Rows from block 9 of the encoder of a small image autoencoder, named by matrix and row number. Rows with one number within an expert belong to one neuron, the router's apart. Each number is 128 + 24 x the weight over its row's rms, rounded and kept within 0 to 255. All counts start at 0.
After each expert's rows are labels from the 100 images, of 14976, where the router gives the expert most weight on average: "colour at peak" is the nearest of a few named colours to the mean colour under the peak. Only what is clearly more common there than usual is listed. The data: Sentinel-2 satellite tiles (TerraMesh).
# router: router (encoder.blocks.9.mlp.router.weight, 32x192, trained with AdamW), inputs 64-127
# up: expert up (encoder.blocks.9.mlp.up, 32x96x192), inputs 64-127
# down: expert down (encoder.blocks.9.mlp.down, 32x192x96, transposed), outputs 64-127

# expert 5
router.5 [137 133 157 160 166 125 112 169 127  98 157 142 125 110 151  92 158 139 169 127 118 142 109 147 112 145 103 110 151 133 111 150 118 126 149 141 121 153 114 110 132 123 101 146 177 132  89 169  89 163 119 124 102  91 132 108 139 142 138 142 115 150 124 126]
up.0 [131 129 124  99 139 146 115 132 116 119 119 172 119 137  96 133 114 140 125 115 160 114 113 116 135 162 118 127  93  78 154 154 104 128 152 150 138 144 114 130 150 131  20  88 139 127 153 165 110 141 134 141 155 117 158 157 122 121 137  89 171 131 187 140]
down.0 [142 154 135 107 111 125  87 171 145 121 170  99 122 140 128 134 137 123 128 135 157 102 132 147 104  98 107 132 111 151 166 110  94 138 101 130 152  99 140 146 121 101 132 169  99  94 105 121 150 106 150 128 133 149 107 124 169 157 162 164 137 140 106 163]
up.1 [119 151 145 153 167 125  83 141 150 116 181 136 127 144 157 124 126 101 139 144 135 117 100 127 124 140 146 122 159 141  86 109 152 100  72 115 149 129 124 132 117 117  85 104 133 138 160 155 105 140 148  96 120 121 145 133 112 154 221 124 121  95 158 147]
down.1 [154 127 104  93 186 130 122 164  75  73 138 137  98 166 130 127  76 116 127 126 149 112 126  92 135 127 120 131 104 110 138 111 157 146 121 107 114 172 153 118 156 138  98 144  89 150  91  91  90 110 179 128 112 112 153 158 104 114  97 127 127 137 135 117]
up.2 [135 124 130 160 136 131 104 143 100 152 115 108 122  67  96 118 162 103 113 128 172 137 147  89 144 147 119  93 159  81 151 147 111 129 117 105 163  95 137 163 141 138 130 113 143 113 149  78 106 167 118 128  90 147 132 147 146 161 152 122 157 105 147 102]
down.2 [196 161 137 110 136 148 132 150 111 126  91 113 139 133  92  84 116 104 125 123 130 106 108 162 171 148 157 129 158 122 105 168 138 158 144 132 155  80 103 144 147 150 118 127 107  95 124 113 143 147 141  96 127  89 114 161 157 109 133 122 119  86 114 173]
up.3 [119 136 128 138 141 174 143 159 137 105 112 146 118 111 136 133  92  90 132  61 129  82 124 115 108 100 159 134 157  95 127 137  88 131 129 137 142 100 147 175  93 146 159 125 130 142 156 135 126 128 126 163 148 108 108 110 133 131 118  96 129 151 127  92]
down.3 [ 88 164  78 115  88 127 135 147 153 129 138 139 121 128  95 158 113 152 105 130 100  97 162 149 124 105 103 153 127 116 128 123 116 126  86 115 127 139  89 118 117 106 123 134 142 107 120 141 128 132 120 134 159 142 129 159 155 125 129 176 130 115  88 159]
up.4 [119 147 150 148 132  93 105 130 157 106 116 101 132  82 136 151  75 111  78 116 124  63 150 139 157 130 187  90 134 158 126 112 129 140 134  94 117 153 127  73 139 139 139 132 140 103 113 147 101 121 150 161 142 104 170 139 155 101 143 120 114 104 149 123]
down.4 [124 138 106 131 115 136 113 150 134 138 111  97  91 115 123 143 128 153 106 141 159 135 168  92 109 127 145 164 161 103 107 122 139  87 191 192 164 124  99 104 147  82 112 141 122 156 122 112 107 127 121 122 167 128 134  92 105 133 144 148 112 155  91 145]
up.5 [124 154 117  91 112 158 129 139 136 115 118 142 105 131 145  92 141 174 140 138  91 101 140 109 119 100 151 134 117 163 123 162 134 147 107 152 115 115 107 101  86 152 112 147 172 161 112 123 119 131 164 104 135 159 131 111  97 120 142  78 131 109 120 119]
down.5 [134 117 112 153 148 103 134 115 145 114 119 154  71 124 130 122 133 124 186 111 175 126 114 160 111 104 162 134 136 101 107 159 171 149 154 140 180 155 164 141 112 146  82 152 146 139 128 115 115 138 124 114 153 112 132 131 111 144 145  93 126  94 153 101]
colour at peak: black

# expert 29
router.29 [149 161 156 150 136 131 131 149 161 159  86 121 138  78 143 134 147 113 146 112 144 102 140 108 168 137  88  97 144 145 168 133 123 119  84  71 104 129 121 139 109 123 110 113 127 175 109  95 126 108 119 113 122 166 162 137 121 113 122 128 110 141 131 129]
up.0 [119 142 105 151 127 155 124 126 100 109 124 122 113 179 137 128 136 115  88 144 134 114 137 147 163 137 135 129 126 144 114 138 142 120 112 111 151 163 133 137 113 178 118 120 114 127  93 128 113 146  98 170 132 140 129 119  80 110  88 105 137 136 153 118]
down.0 [110 129 113 124 159 104 125 123 134 138 135 147 142 162 130  87 129 142 102 151 124 100 116 143 130 146 123 114 138  89 159  67  94  96 147 161 158 132 130 152 107 144 124 133 150 132 152 105 146 108 153 143 102 155 157  98 115 153 147 122 117 119 171 139]
up.1 [125  79  94 131 130 149 106 100 142 149 161  87 120 120 156 142 109 144 155 104 178 127 145 141 112 154 135 173  85 140 137 152  71 136 117 131 124  92 156 100 131 136 132 124 104 138 154 139  87 101 111 169 149  94 174 131  95 153  66 133  90 120 107 123]
down.1 [142 151 139 140 137 137 125 144  83 116 145  88  98 147  78  95 120  99 164 106 124 116 139 124 135 114 147 113 145 136 134 109 128 143 112 108 176 134 108 105 134  94 175  79 140 142  97 112  95 158 209 105 165 122 123 123  82  98 111  97 155 180 113 127]
up.2 [127 127 153 135  90  95 112 100 150 116 168 144 140 149 178 145 121 113 157 137 123  77 149 121 131 141 138 133 113 186 149 129 128 110 148 156 197 101 134 156 140 146 107 156 129 178 153  84 110  96 108 161  76  96 143 145 136 128 124 128 132 108 123 140]
down.2 [148 145 137 116 123 127 104 149 148 150 174 149 103 120 131 120  98 123 149  87 108 135 202 132  98 136 122 171 108 142 104  94 101 141 108 144 132  90 189 163 130 106 134 118 100 152 145 152 118  89 173 118 130 127 128 101 146 102 137 149 106 130 145  95]
up.3 [153 144 131 144 111 119 117  98 103 150  75  76 132 144 108 153 153 104 204 144  94 127 141 133 119 126 115 134 196  85 141 147 131 121 101 127 140 166 145 106 130  94 146 128 155 112 130 127 151  95 142 127 114 133 148 142 138  94 130 103 117 134 126  89]
down.3 [156 156  85 173 158 104 102 106 150 133 113 124 135 139 143 121 171 101 145 128 177  97 115 144 149 122 180  94 143 155 142 148 106 147 125 135 120 131  85 146 175 116 121 137 113 150 124 103 142 130 123 124 155 147 150 151 119 148 130  80  89 128  91 139]
up.4 [174 109 117 128 133 164 138 137 208 159 132 126 164  91 131 136  90 122 114 113 184 119  93 128 127 160 117 138 127 129 117 150 134 137 115  73 159  90 101 142 154 126 103 141 118 125 145 141 151  72 153 119  93 103 116 113 143 142 125 146  84 113 136 113]
down.4 [113 148 139 177 118 180 152 131 144 132 118  99 136 153 125 148 146 144 162 155  92 120  81 163 115 138 152 133 127  96  97 138  93 132 124 127 145 129  80 153 126 168  99 168 138 126 112  79 169 114 100 124 147 151 121 114 110 146 126  48  98 151 106 126]
up.5 [167 121 135 116 173  63 118 141 107  96 139 111 138 165 124 132 147 121 146 134 115 133 166 125 133 152 150 181 131 128 138 178 107 108  73 141 152 132 125 125 182 128 130 141 133 113 117 104 105 153 120 142 149 115 123 107 119 138  96 124 133 125 113 147]
down.5 [126 146 143 167  95  53 106 110  78 142  87  92 139 165 107 119 135 110 122 145 141 108 131 116 128 107 157  85 177 134 128 158 125 141 112 133 141 149 145 164 110  99 120 120  99 141 131 118  98 130 109 146 106 161 129 167 111 147 145 123 141 153 133 125]
colour at peak: black

# expert 13
router.13 [147 138 144 160 151 142 120 101 153 115 157 136 130  87 159 165 106 137 121 111 130 145 120  81 148  88 113  97 139 156 145 100 106 137 111 147 123 105 102 141 130 131 147 115 101 139 155 107 201 128 133 135 141 165  43 144 159  97 114 144 116 180 113 100]
up.0 [131 128 122 116 114 147 130 169  98 105 133 161 102 121  81 145 144 112 106 131  74 105 140 131 133 131 165 100 113 124 146 182 200 150  98 141 170 136 129 168 134 148 160 135 132 144 121 130 124 111 153 154 112 140 138  90 120 168 123 114 134 147 135 130]
down.0 [150 128  89  90 147 144 183 135 150 142 134 162 128 105 155 123 117 137 123 128 129 145 116 106  99 133 120 103 143 103 134 141 128 130 111 135 141 144 110 101 133 119 109 108 132 141 169  79 123 157 136 136 116 125 126 139 108 121 108 143 107 120 119 117]
up.1 [118 131 115  86 142 129 134  95 139 178 117 141 122 158  77 107 143 139 144 136 156 190 163 119 126 151 174 134 110 184 126  98 161 138 118 141  81 120 138 115  73 132  59  98 114 168 134  87 174 128 130 180 130 104 104 113 119 136 124 119 133 149 124 158]
down.1 [162 141 101 102 108 145 150 110 111  81 147 106 125 167 138 184  94 103 150 121 158 165 142 109  94 164  96 142  99 151 113  99 158 158 125 126 112 119 133 145 129  81 143 128 108  96 144 144 100  83 158 114 126 120 137 129 134 171  95 127 140 135 114 127]
up.2 [115 120 180 106 145 164 127 127 169 177 153 157 136 102 123 127  96 106 102 113 122  87 152 140 142 132 151 134 178 106 164 146 112  99 132 118 110 142 153 126 145 137 111  81 174 110 136 151 105 155  92 100 119 141 109 120  90  99 109 121 142 123  88  93]
down.2 [117 128 133 100 135 170 117 137 146  76 135 141 119  88 120  95 102 127 114 164  98 144  93 150 141 124  92 122  77 127 107 192 129 114 161 115 116 117 115 112 127 146 144 115 101  97 115 149 150 109 143 133 117 143 120 123 117 135 153 129 134 157 175 119]
up.3 [121 119 117 177 123 134 149 122 133  84 104 123  91 178 112 106 127 129 129 113  88  95 138 120 135 146 159 116 136 108 109 169  63 115 122  92 151 117  97 126 148 133 122 141 123 118 125 116 155 104 139 137 112 149 111 128 165 158 114 107 161  89 120 113]
down.3 [ 95 138 168 133 116 131 154 140 128 137 162 102 119 164 135 108 123 151  85 120 156 159 122 110  78 144 155 119 108 122 146 101 150 115 118 166  84 107 121 146 157 104 149 129 144 104 156 121 130 107 193 143 103 126 115 124 125 120 101 150 128 147  75 112]
up.4 [131 104 119  82 131 115 156 143 170 158 143 139 127 114  91 111 115 122 129 121 117 146 118 163 127 116 153 117 160 170 119 122 116  84 105 147 168  91 159 127 119 126 137 115 112 113 131 137 149 109 125 148 124 109  96 159 140  92 156 169 131 115 129 107]
down.4 [124 145 120  98 186 113 123 158 136 104 117 102 106  86  83 138 132 149 151 125 143  99  76 129 127 181 166 110 115 101 120 157 106 136 139 113 157 141 106 100 109  79 143 144 114 141 133  89 110 202 114  71  90 144 158 173 141 109 103 137  90 146 120  90]
up.5 [ 86 120 156  99 130 144  89 121 131 112 147 103 120 160 158  98  96 163 104  94 191 164 118 161  90 126 175 142 156 132 131 112 143 146 183 115  96 112 127 106 132 115 117 159 113 151 119 130 165 148 100 101 123 105 132 139 136 106 118 121 119 136 144 121]
down.5 [111 104 148  90 160 147 134  87 134 119  82 114 146 156 143 129 144 138 137 123 147 100 115 114 131 176 125 140  99 112 189 112 150 147 143 139 132 142 128 122  98 116 102 139  94 150 160 115 141 164 166 127 116 127 100  96 167 125 116 102 101 140  80 127]
colour at peak: black

# expert 20
router.20 [152 138 115 118 146 130 111 138 138 140 152 143 106 181 148 139 130 144  99 121 129 102 113 117 114  88 102  77 139 127 119 130 142 170 145 128 140 145 123 123 142 141 124 170 108 109 127 132 143 153 126 150  98 133 106  79 148 120 166 153 132 180 120 133]
up.0 [106 131 146 123 121 156 159  95 171  96 120 105  95 114 132 159 131 157 135 141 122  86 160 121 125 142 184 145 120 116 125 127 161 129 143 127 129 112 139 106 126 130 111 161 152 136 173 120 153 118 142 134 158 146 152 140 135 129 107 142 116 116  85 143]
down.0 [139 121 154 167 157 112 123 106  80 135 121 118  88 120 100 153 115 141  80 126 148 133 123 137 131 116 113  98 147 122 148 159 145 109 100 131 159 132 169  98 106 140 135 167 132 183 118 121  95 119 116 114 154 116 118 107 124 129 140 147 133 108 108 106]
up.1 [169 137 120 131  92 159 106 169 188 172 130 128 117 114 169 123 143 151 100 125 155 142 125 116 153 107 139 155 145  87 144  87 139  99 124 112 104 104  94 125  89 117 106 111 124 138 115 145 120 110 131 135  98  93 148 154 118 119 126 131 108 143 147 129]
down.1 [120 104 121  94 124 149 131 107 153 119  97 111 110 137 121 135 168 134 149 116 138 113 104 141 127 150 162 104 132 124 143 127 131  96 148 178 144 127 144 113 130 151 115  41 135 181 129 169 164 136 120 129  94 126  92 117 126 112  77 111 126  89 189 159]
up.2 [143 156 154 130 144 100 102 161 124 135 102 102 167 166 145 115 173 146  86 110  94  96 166  99 182 103 126 134 150  99 111 172  94 128 155 146 116 142 137 107 127 100 116  95 117 161  92 106  96  86 116 115 110 142 129 141 118 146 170 161 175 187 171 116]
down.2 [161 119 104 127 106 109 142 120 116  63 134 165 102 127 122 158  92 111 138 114 115 141 129 148 101  88 126 123 112 145 123 138 133 167 163 156 152 129 180 140 108 103 135  94 102 132 124 146 111 103 134  98  81 127  63 100 118 116  89 163 168  87 110  59]
up.3 [122 165 136 134 104 154 155 153 164 141 140 119 109 135 125 138  98 138 102 151  79 124  90 128 113 158 164  93 111 112 131 148 104 137 116 142 107 160 135 118  84  99 131 146 122 110 160 124 126 101 153 108  97 113 139 131 111 129 128 115 125 104 114 117]
down.3 [112 102 111 167  73 141 129 149 133 160 115  93 112 168 118  80 140 144  89 138 126 114 129 118 147 160  81 103 127 130 157  87 131 135 137 132 131 116  92  75 139 126 123 142 126 164 102 120 117 149 124 102 111 111 123  99 136 120 160 143 139 130 146 119]
up.4 [103 147 113 130 143 135 154 109  94 149 110 107 123  99 123 107 122 108 157 133 106 126 134 120 168 122 175 169 133 151  79 105  94 122  93  72 138 127 130 136 105 104 178 151 163  91 147 108 119 130 150 195 171 153 169 141 136 144 123 102 155 154 175 152]
down.4 [138  88 147  95  82  88 103  74 158 156 153 121  94  94 150 130  93 118 114 105 124 119 179 124 106 127 139 134 119  89 113 113 119 141 101 147  92 114 164 118 112 136 115 114 139 150 110 138 127 155 135 101 155 118 144 146 116 130 121 152 127  93 194 126]
up.5 [126 127 146 146  95 124 129 126  94 135  63 124 148 128 100 122 102 147 137 121 109 130  95 137 130 153 143 116 145 156 103 147 126 100 127 163 101 108 113 131 139 156 121 145 156 153 160 122 120  97 153 166 139 157 133 113 144 122 189  89 143 116 143 140]
down.5 [139  77 117 116 114 103 101 132 153 133 124  96 104 117 176  98 136 140  80 128 119 150 142 126 138 108 119 147 141 129 122 154 134 142  76 126 146  91 141 158 112 116 210 157 145 125 111  67 132 106 107 140 114 126  76 128 148 129 119 123 129 108 137 139]
colour at peak: black

# expert 0
router.0 [ 99 143 159 127 144 115 117 127 115 140 139 157 138  84 112 101  93 113  86 126 131 125 102  90 156 119  99 111 131 120 123 147 140  94 115 157 110 120 108 125 103  81  91 110  70 124 120 125 143 138 117 166 165 141 155 155 123  94  84 140 121  88 122 120]
up.0 [118 110 126 138 109 149 154  93 117 100  93 156 132 162 108 105  94 167  93 105 171 123 117 121 125  97 157 104 155 121 146  92 141 100 157 122 151 126 160 105 114 130 137 125 133 128 148 129 120 145 105 139 103 143  74 171 130 123 141 101 130 114 117 140]
down.0 [124 123 116 149  98 126 137 153 132 166 146 150 153 149 118 129 124  78 112 150 116 110 136  86 102 132 152 156 138  95 129 121 149 108 147 154 110  67 119 106 162 131 165 131 121 137 145 103 137 125  98 128 112 125 173  97 114 134 140 138 158 150 175 134]
up.1 [159 121 127 128 120 121 143 117 137 147 169 155 104 133 151 128 142 134 126 135 143 119 108 130 132 136 143 101 115  69  67 141 126 139 128 150  98 108 144 141  87  98 136 162  83 114 131 103 126 139 147 114 127 113 123 178 147 123 102  85 126 123 103 113]
down.1 [168 126 152 177 140 149 156 121 126 139 125 138 120 164 140 147  98 128 133 134 170 129 145 171 171 133 150 131 120 116 108 153 118 143 191 115 139 162  95 146 117 121 117  92 148 113 127 162 120 139 112 112  94 119 120 127 123  82 112 108  89 129 100 151]
up.2 [144 127 123  97 143 119 174 176 104 102 133 139 166 132 141 162  94 110 135 118 147 144 128 141  94 125 174 112  61 116 130  82 103 149 154 132 157 128 129 119 138 144 146 141 127 136 124  98  83 126 121 167 168 118 152 153 114 116  93 125 130 147  96 108]
down.2 [135 101 131 125 101 127 110 130 124 143 132 114 137 194  82 129 100 169 117 129 154 119  60 132 120 128 133 151 132 101 155 145 102 117 132 150 138 134  93 123 195 114 142 150 128  90 114 102 142 139  95 137  96 165 156 153 144 133 114 121 145 154  94 161]
up.3 [114  93 150 158 153 144 137 130 168 144 141 140 139 126 139  91 106 146 135 138 165 152 178 141 106  97 128 130 130 124 153 103 128 147 117 141 178 147 155 147 119 162 115 121 132 144 139 103 106 107 165 144  72 106 119 121  93 113 169 152 133 135 155 130]
down.3 [137 123 106 165 168 174 151 169 146 131 118 107 114 144 168 141 173 128 138 134 107 138 112 128 129 104 124 149 121 125 151 134 149 129 111 107 106 163 190 126 109 131 149 197 102 134 126 131  90 124  96 129 113 101 145 104 116 173 107 119 140 159  93 136]
up.4 [134 140 149 136 132 151  97 145 127 120 166  93 144  77 137 125 140  87 165 118  58 121 187 142 121 130 144 115 138 136 135  96 147 116 118 101 145 136 130 133  90 124 114 146 139 111 105 205 109 115 108 125 100 122 130 103 179 154 124 176 121 140 151 171]
down.4 [ 92 104 159 101 133  62 160 126 130 144 154 157 127 184 133  75 108  97 106 109 173 147 126 123 154 136 121 132  97 153 143 146 103 142 165 123 118 156 168 162 147 132 140  90 145 108 139 164 115 138 123 129 123 118 109 112 105 109 120 130 105 116 151  78]
up.5 [115 169 106 189 165 137  91  94 142 110 102 131 124 148 126 158 123 122 118 131 111 136  76 120 136 110 114  64 149 131 148 142 159 136 188 148 163 152 163 122  93 137 149 108 119 135 148 119  90 129  84 149 124 136 152 185 119  88 114 101 111 121 113 130]
down.5 [105 169 119 151 117 121 130 101 149 114 116 162 102 142 136 114 132 118 121 129 146 158 102 165  79 122 207 146 106 127 140 154 124 144 125 110 117 150 149  97 147 136 181 132 139 131 132 109 139 116 127 112 151 120  99 100 144 136 104 122 128 128 127  89]
colour at peak: white

# expert 28
router.28 [140 147 122 143 139 147 108 103 114 173 127 118  79 116 122 139 118 146  98  84 131 157 116 118 106 109 129 115 133 152 141 136 165 169 144 138 131  90 134 183 116 120 125 121 144 131 173 133 154 125 139 172 125 140  89 108 122 124 138 135 149 129 131 128]
up.0 [177 123 149 108 107  79 148  86 108 119 177 148 109 119 128 122 116  83 116 150 102 159 132 112 120 141 149 147 154 152 129 172  79 157 105 173 127 124 155 153 132  97  79  99 123  94 109 127 161 119 122 152  87 134 139 163 124 169 102 165 131 139 155  94]
down.0 [104  72 156 102 147  99 154 124  93 143 132 164 165  79  86 136 128 150 114 147 119 159 106 115 120 123 131 115  81  82 152 123 115 121 129 147 125 154  94 102 130 152 129 150  74  89 135 112 162 114 114  92 141 127 161 101 107 156 121 124 157 154 107  78]
up.1 [163 114 111 174 116 113 159 107 170 145 155 112 147 115 171 123 163 129 145 114 149  91 140 143 150  99 101 124 135  99 129  75  86 115 129 114 141 125 117  99 129 174 128 175 119 120 148 107 130  99 147 125 125 155 120 131 149 144 134 149 118  96 126  76]
down.1 [126 114 125 100 140  90 137 156 154  99 141 131 135 120 139 112  99 119 140 162 120 149 109 125 121 168 142 116 127 121 145 132 132 131 115 140 146 130 149 134 123  89  88 125 112 114 132  77 146 103 135 122 108 134 144 114 112 140  83 142  81 139 168  83]
up.2 [152 110  99 106 133 121 116 118 142 127  67 115 133  86  88 139 109 139 122 154 160 129  93 109  92 125 114 160 101 126  90 139 150 101 114 107 136 104 124 179  82 152 127 139 162 146 137 147 100 126 139 144 108 115 134 178 150 133 109 124 143 132 136 109]
down.2 [156 113 154 136 181 110 123 110  90 154 114 147 116  68 116 165  72 117 126 116 128 154 120 164  80 127 176 145 109  94 103 128 143 108 166 144 117 146  83  95 173 136 129 142 119 133 145 116 126 100 103 156  91 142 125 208 147 139 144 113 143 114 130 105]
up.3 [126  81  83 132 127 122 148 120 131 143  91 155 147 113  86 118  99 121 158 122 148 149 102 112 133 134 120 132 107 108 107 155 113 125 151 140 159 135 109 134 100  81 152 140 154 135 128 111 152 178 133 116 131 120 141 138  82 112  76  77 120  96 194 148]
down.3 [126 159 160 140 172  76 143 135 117 106 104 164 151  93 136  83 134 140 136 124 152 155 128 121 145 145 139 143 123 127 110 160 169 129 109 143 146 116 128  81 144 134 160 118 161 126 139 113 153 101  86 148 108 124 103 129 105 118 138 128 120 109 107 134]
up.4 [ 93 122 140 129 123 144 111 174 181 120 136 124 135 144 132  94 125 173 149 100 105 155 109 112 157 116 160 161 110 102 122 152 118 161 111 109 116 151 172 122 107 144 130 125 112 131 128 148 119 140  93 152 134 107 171 162 128 118 113 117 162 116 107 155]
down.4 [169 109 142 142 183 108 178 182 127 159 118  88 136 168 155 114 126 159 119 191 168 114 168 155 145 119 109 176 146 106 144 131 133 121 131 127 113 100 134 113 126 123 129  86  82 131 111 123 120 127 154 163 114 132 131 148 147 144 130 126  88  93 127 131]
up.5 [ 94  87 128 115  94 127 159 143 149 159 109 135  96 101  69 122 135 152 130 121  94 145 168 118 109 154 175 121 116 123 107 137  87 118 140 135 144 116 140 112 123  94 119 131 155 132 116 101 135 103 153  99 126 114 142 123 106 116 142  99 132  88 103 108]
down.5 [114 113 155 142 121 138  85 181 146 164 130  66 158 123 119 130 130 122 128 140 149 132 173 120 127 123  97 179 203  97 118 137 134 137 106 107 135 187 126 102  99  90 135 139 137  97  99 111 111 154  99 118 130 124 169 117 127 124 148 153 100 120 112 138]
colour at peak: black

# expert 17
router.17 [149 177  98 108 137 142 131 102  85 175 109 130 175 102 110 122  82 129 149 111 146 175 113 104  94 136 108 117 128 146 146 164 150 158 105 126  99 172 140 171 144 114 123 128 159 122 120 127  77 128 114 131  90  76 140 120 165 117 133 139 109 101 169 130]
up.0 [125 127  58 144 163  95 147  91 128 121 142 129 133 132 116 127 133 143 135 108 135 152 186 140 146 157 104 165  85 150 123  77 115 149 146 160 126 141 121 109  95 128 121 131 158 143 137 125  66 128 105 129  81 119 120 108 123 133  92 160 117 160 108 120]
down.0 [132 128 139 116 137  90 132  73 134  82 118 159 120 129 126  82 109  96 141 124 123 129  99 161 167 117 189  99  98  98 154 138 120 142 116 163 115 130 136 134 110 125 131 104 120 111 117 117 151 134 144 150 142 145 111 105 121  95 112 116  83 123 145  83]
up.1 [133 132  75 123 128 113 168  98 120 156  93 135 146 144 149 173 135 150 136 104 140 116 168 169 135 119 144 183 170  92 109 128 102 112 126 133 139 135 125 132 107 157  75 146 106  98 143 118 127 102 138 113 133 113 109 135 167 154 111 108  92 158 137 126]
down.1 [117 123 114 106 114 149 140 157 129 139 144 133 147 180 124 117  85 149 108 163 135 138 145 117 131 171 142 113 121 115 117  77 157 121 139 146 155 127 120 119 170 135 149 136 151 123 117 111 121 166 134 144 135 139 122 176 124 118 118 123  86 130 121 119]
up.2 [102 128 125 130  95 144 119 107 138 120 135 132 141 112 151 113 102 145 163 141  60 102 110 137 149 152 128 120 112 105  97 154 148 102 140 106 137 146 144 137 109 145 162 147  93 124 100  74 136 156 104 130  97  95 140 140 124 153 122 127 119 171 148 163]
down.2 [146 137 149 117 183 168 132 134 161 132 103 120  96 170 125  70  86 106 155 120 107 112 145 123 175  76 114 180 138 176 106 114 161 148 137 160 107 113 137  98 103 163 162 131 107  89 139 166  76 164 139 125 123 127 138 107 122 131 116 154 168  94 114 113]
up.3 [190 132  94 118 123 123 206 136 151 157 146 119 165 137 168 118 135 105 125 116 134 104  93 147 109 112 142 132 142 111 118 162 107 129  91 122  95 135 107 127 138 108  98 119 140 110 144 113 111 143 154 151 139 130  74 121 221 114 141  98  92 155 160 103]
down.3 [132 133 154 126 109 107 137 127 112 129 143 151 145 132 138 102 153 122 129 110 122 137  92 115 133 137 172 127 126  76 112 169 127 129 135 173 160 134 115 124 128  97  90 129 127 156  95 137 130 131 100  93 132 152 106 125 113 123 104 164 125 102 125 119]
up.4 [111 148 109 163 109 126 161 113 118 148 131 108 118 118 153 141 131 138 117 158 102 143 101 155 140 170 125 164 109 149 145 152 152 123 149 131 105 125 146 148 160 153 129  91 119 130 179  92 127 151 126 162  85 129 134 111  95  78 117 112 127 110 139 130]
down.4 [120 115  93 124 156 121 138 148 166 156  95 118 120  90 161 102 154 169 159 133 122 112 146  98 158 123 173 102  88 159 136 170 109 105 143 152 138 154 127 104 163 124 157 121 121 134 148 156  62 145 148 171  98 151 127 146 139  86 134 133 159 104 166  97]
up.5 [144 138 149  96 129 162 118 109 141 121 109 114 135  93  75 159 156 132 102 139 139 126 115 123  93 134 146 139  77 138 124  80  81 117 133 109 134 137 132 126 145 117 146 162 118 157 139 140  88  98 123 135 133 117 135 126 147 127 149  74 160  91 145 102]
down.5 [121 155 131 141 104 132 129 131 118 130 128 124 132 153  87 114 125 146  64 173 154 110 134 119 138 115 119 160 145 105 148 123 137 128  55 122 132 113 164 119 133  96 138 171 174 123 138  84 124 169 180 138 110 132 153 112  80 112 162 127 104 123 136 132]
colour at peak: black

# expert 12
router.12 [145 109  97 116 137 145 110 126 107 109 155 163 198 137 150 143 143 117 129 107 102 147 109 133 118 108 120 163 127 139 189 145 158 162 154 179 129 110 118 126 146 127 152 109 180 140 154 123 107  93 142  99 185  97  80 111 146 115 121 144 128 122 137 142]
up.0 [154 122 143 150 118 120 139 122 103 110 152 113 124 126 136 128 128 128 110 128  69 123 185 128 136 105 150 136  95 153 131 142 160 146  77 132 174 148 153 137 183 167 158 121 180 118 130 125 121 134 152 139  97  93 122  95 104 121 147 129 118  86  76 161]
down.0 [112 119 104 129 165 121 114 137  97 165 132 107 100 161  95 101 124 112 149 139 159  95 199 104 120 118 177 177  94 120 136 157 169 152 146  91 135 136 126  90 130 146 136 113 156 126 124 163  92 170 143 119  86  96 139 142 130 129 119 141 109 140 112 126]
up.1 [144 143 128 131 143 126 144 147 116 128 161 158 107 158 145 174 136 117 125 156 118 142 147 148 131 137 172 103 109 107 119 107 171  79 141 166 114 143 112  63 129 130  90  96 124 152 111 125  80 125 130  96 168 128  80 149 105 106 128 151 138 171 134 113]
down.1 [114 135 149 144 169 113 161 110 117 115 110 161 126 108 155 131 132 163  96 107 150 124  98 127 103 130  70 106 133 128  89 156 125 118 149  94 151 117 157 146 104 117 145 142 110 134 120 107 107 153 149 110 164 113 112  77 122 121 155  93 151 126 163  85]
up.2 [110 137  96 112 105 135  99 119 136 133 122 156  84  94 158 146 167 157 136 149 110 118 135 129 170  90 117  95 165 124 111 124  88 135 153 160  84 137  80 136 153  92  92 142 110 125 137 141  95 133 131 144 119 141 184 106 152 120 116 156 108 133 186 111]
down.2 [154 139 130 111 105 148 167  95 143 104 104 127 116 125 107 139 115 156 170 145 144  87 138 104 157 128 139 149 146 151 119 125 128 132 149 169 139 153 121 140 108 163 142 138  82 110 153 150 138 164 103  90 116  93 185 135  73 131  94 120 132 160 107 143]
up.3 [144 126 149 126 151 131 140 147 151 111 138 133 127 131 123 141 124  98 137 181  98 135 101 125 100 117 136 140 154 109 146 124 147  75 108 121  82  83 116 132 161 141 140 120 110 155  99 128  67  63 143 169 113 138 107 133 116 126 170 145 140 104 180 106]
down.3 [131 109 157 146 141  82 187 101 134 120 111 152 123 155 134 127 136  93 141 105 132  99  83 126 105 131 142 108 103 110 156 163 107 127 155 159 199 140 116  97 108 117 110 143 137 127 119 122 119 127 106 105  97 164 140  77 104  81 142 142 125 137 138 137]
up.4 [101 131 104 149 155 113 124 163 133 129 165 112 136 170 112 156 131  82 122 171 163  85 148 130 150 122 112 133 106 113 131 134 103 146  49 151 118 104 138 125 105 146 148  92 135 122 147  98 104 187 111 185 124 115 140 125 181 121 132 138 128 124 137 105]
down.4 [166  81  92 124 132 130 138 143 102 142 126 143 108 103 122 168 152 154 142 135 166 126 172  92 113 136 161 119 135  60 121 131 109 125 183 106 160 143 107 138 147  93 161 128 139 106 139  97 101 133 116 139 102 131 169 161 135 100 128 111  86 110 137  91]
up.5 [ 81 148 135 146 140 160 144 117 125 152 106 139 125  86 139 145 133 108 129 131 169 106 193 122 137  92 126 101  99 135 138 120 111  98 166  98 132  71 154 155 137 119  91 147 153 165 145 107 121 126 151 109 147 118 120 160 121 101 117 121 108 144 122 127]
down.5 [131 120 175 141 120 160 107 135 121 133 100 133 160 154 142 144 133  87 114 113 191 144 156 140 126  88 153 129 115 105 129 122 132 126 152 151 134 130 123 102 126 125  88 133 110 143 148 142 118 115 125 108 137 121 145 114 139 125 120 107 116  97 128 119]
colour at peak: black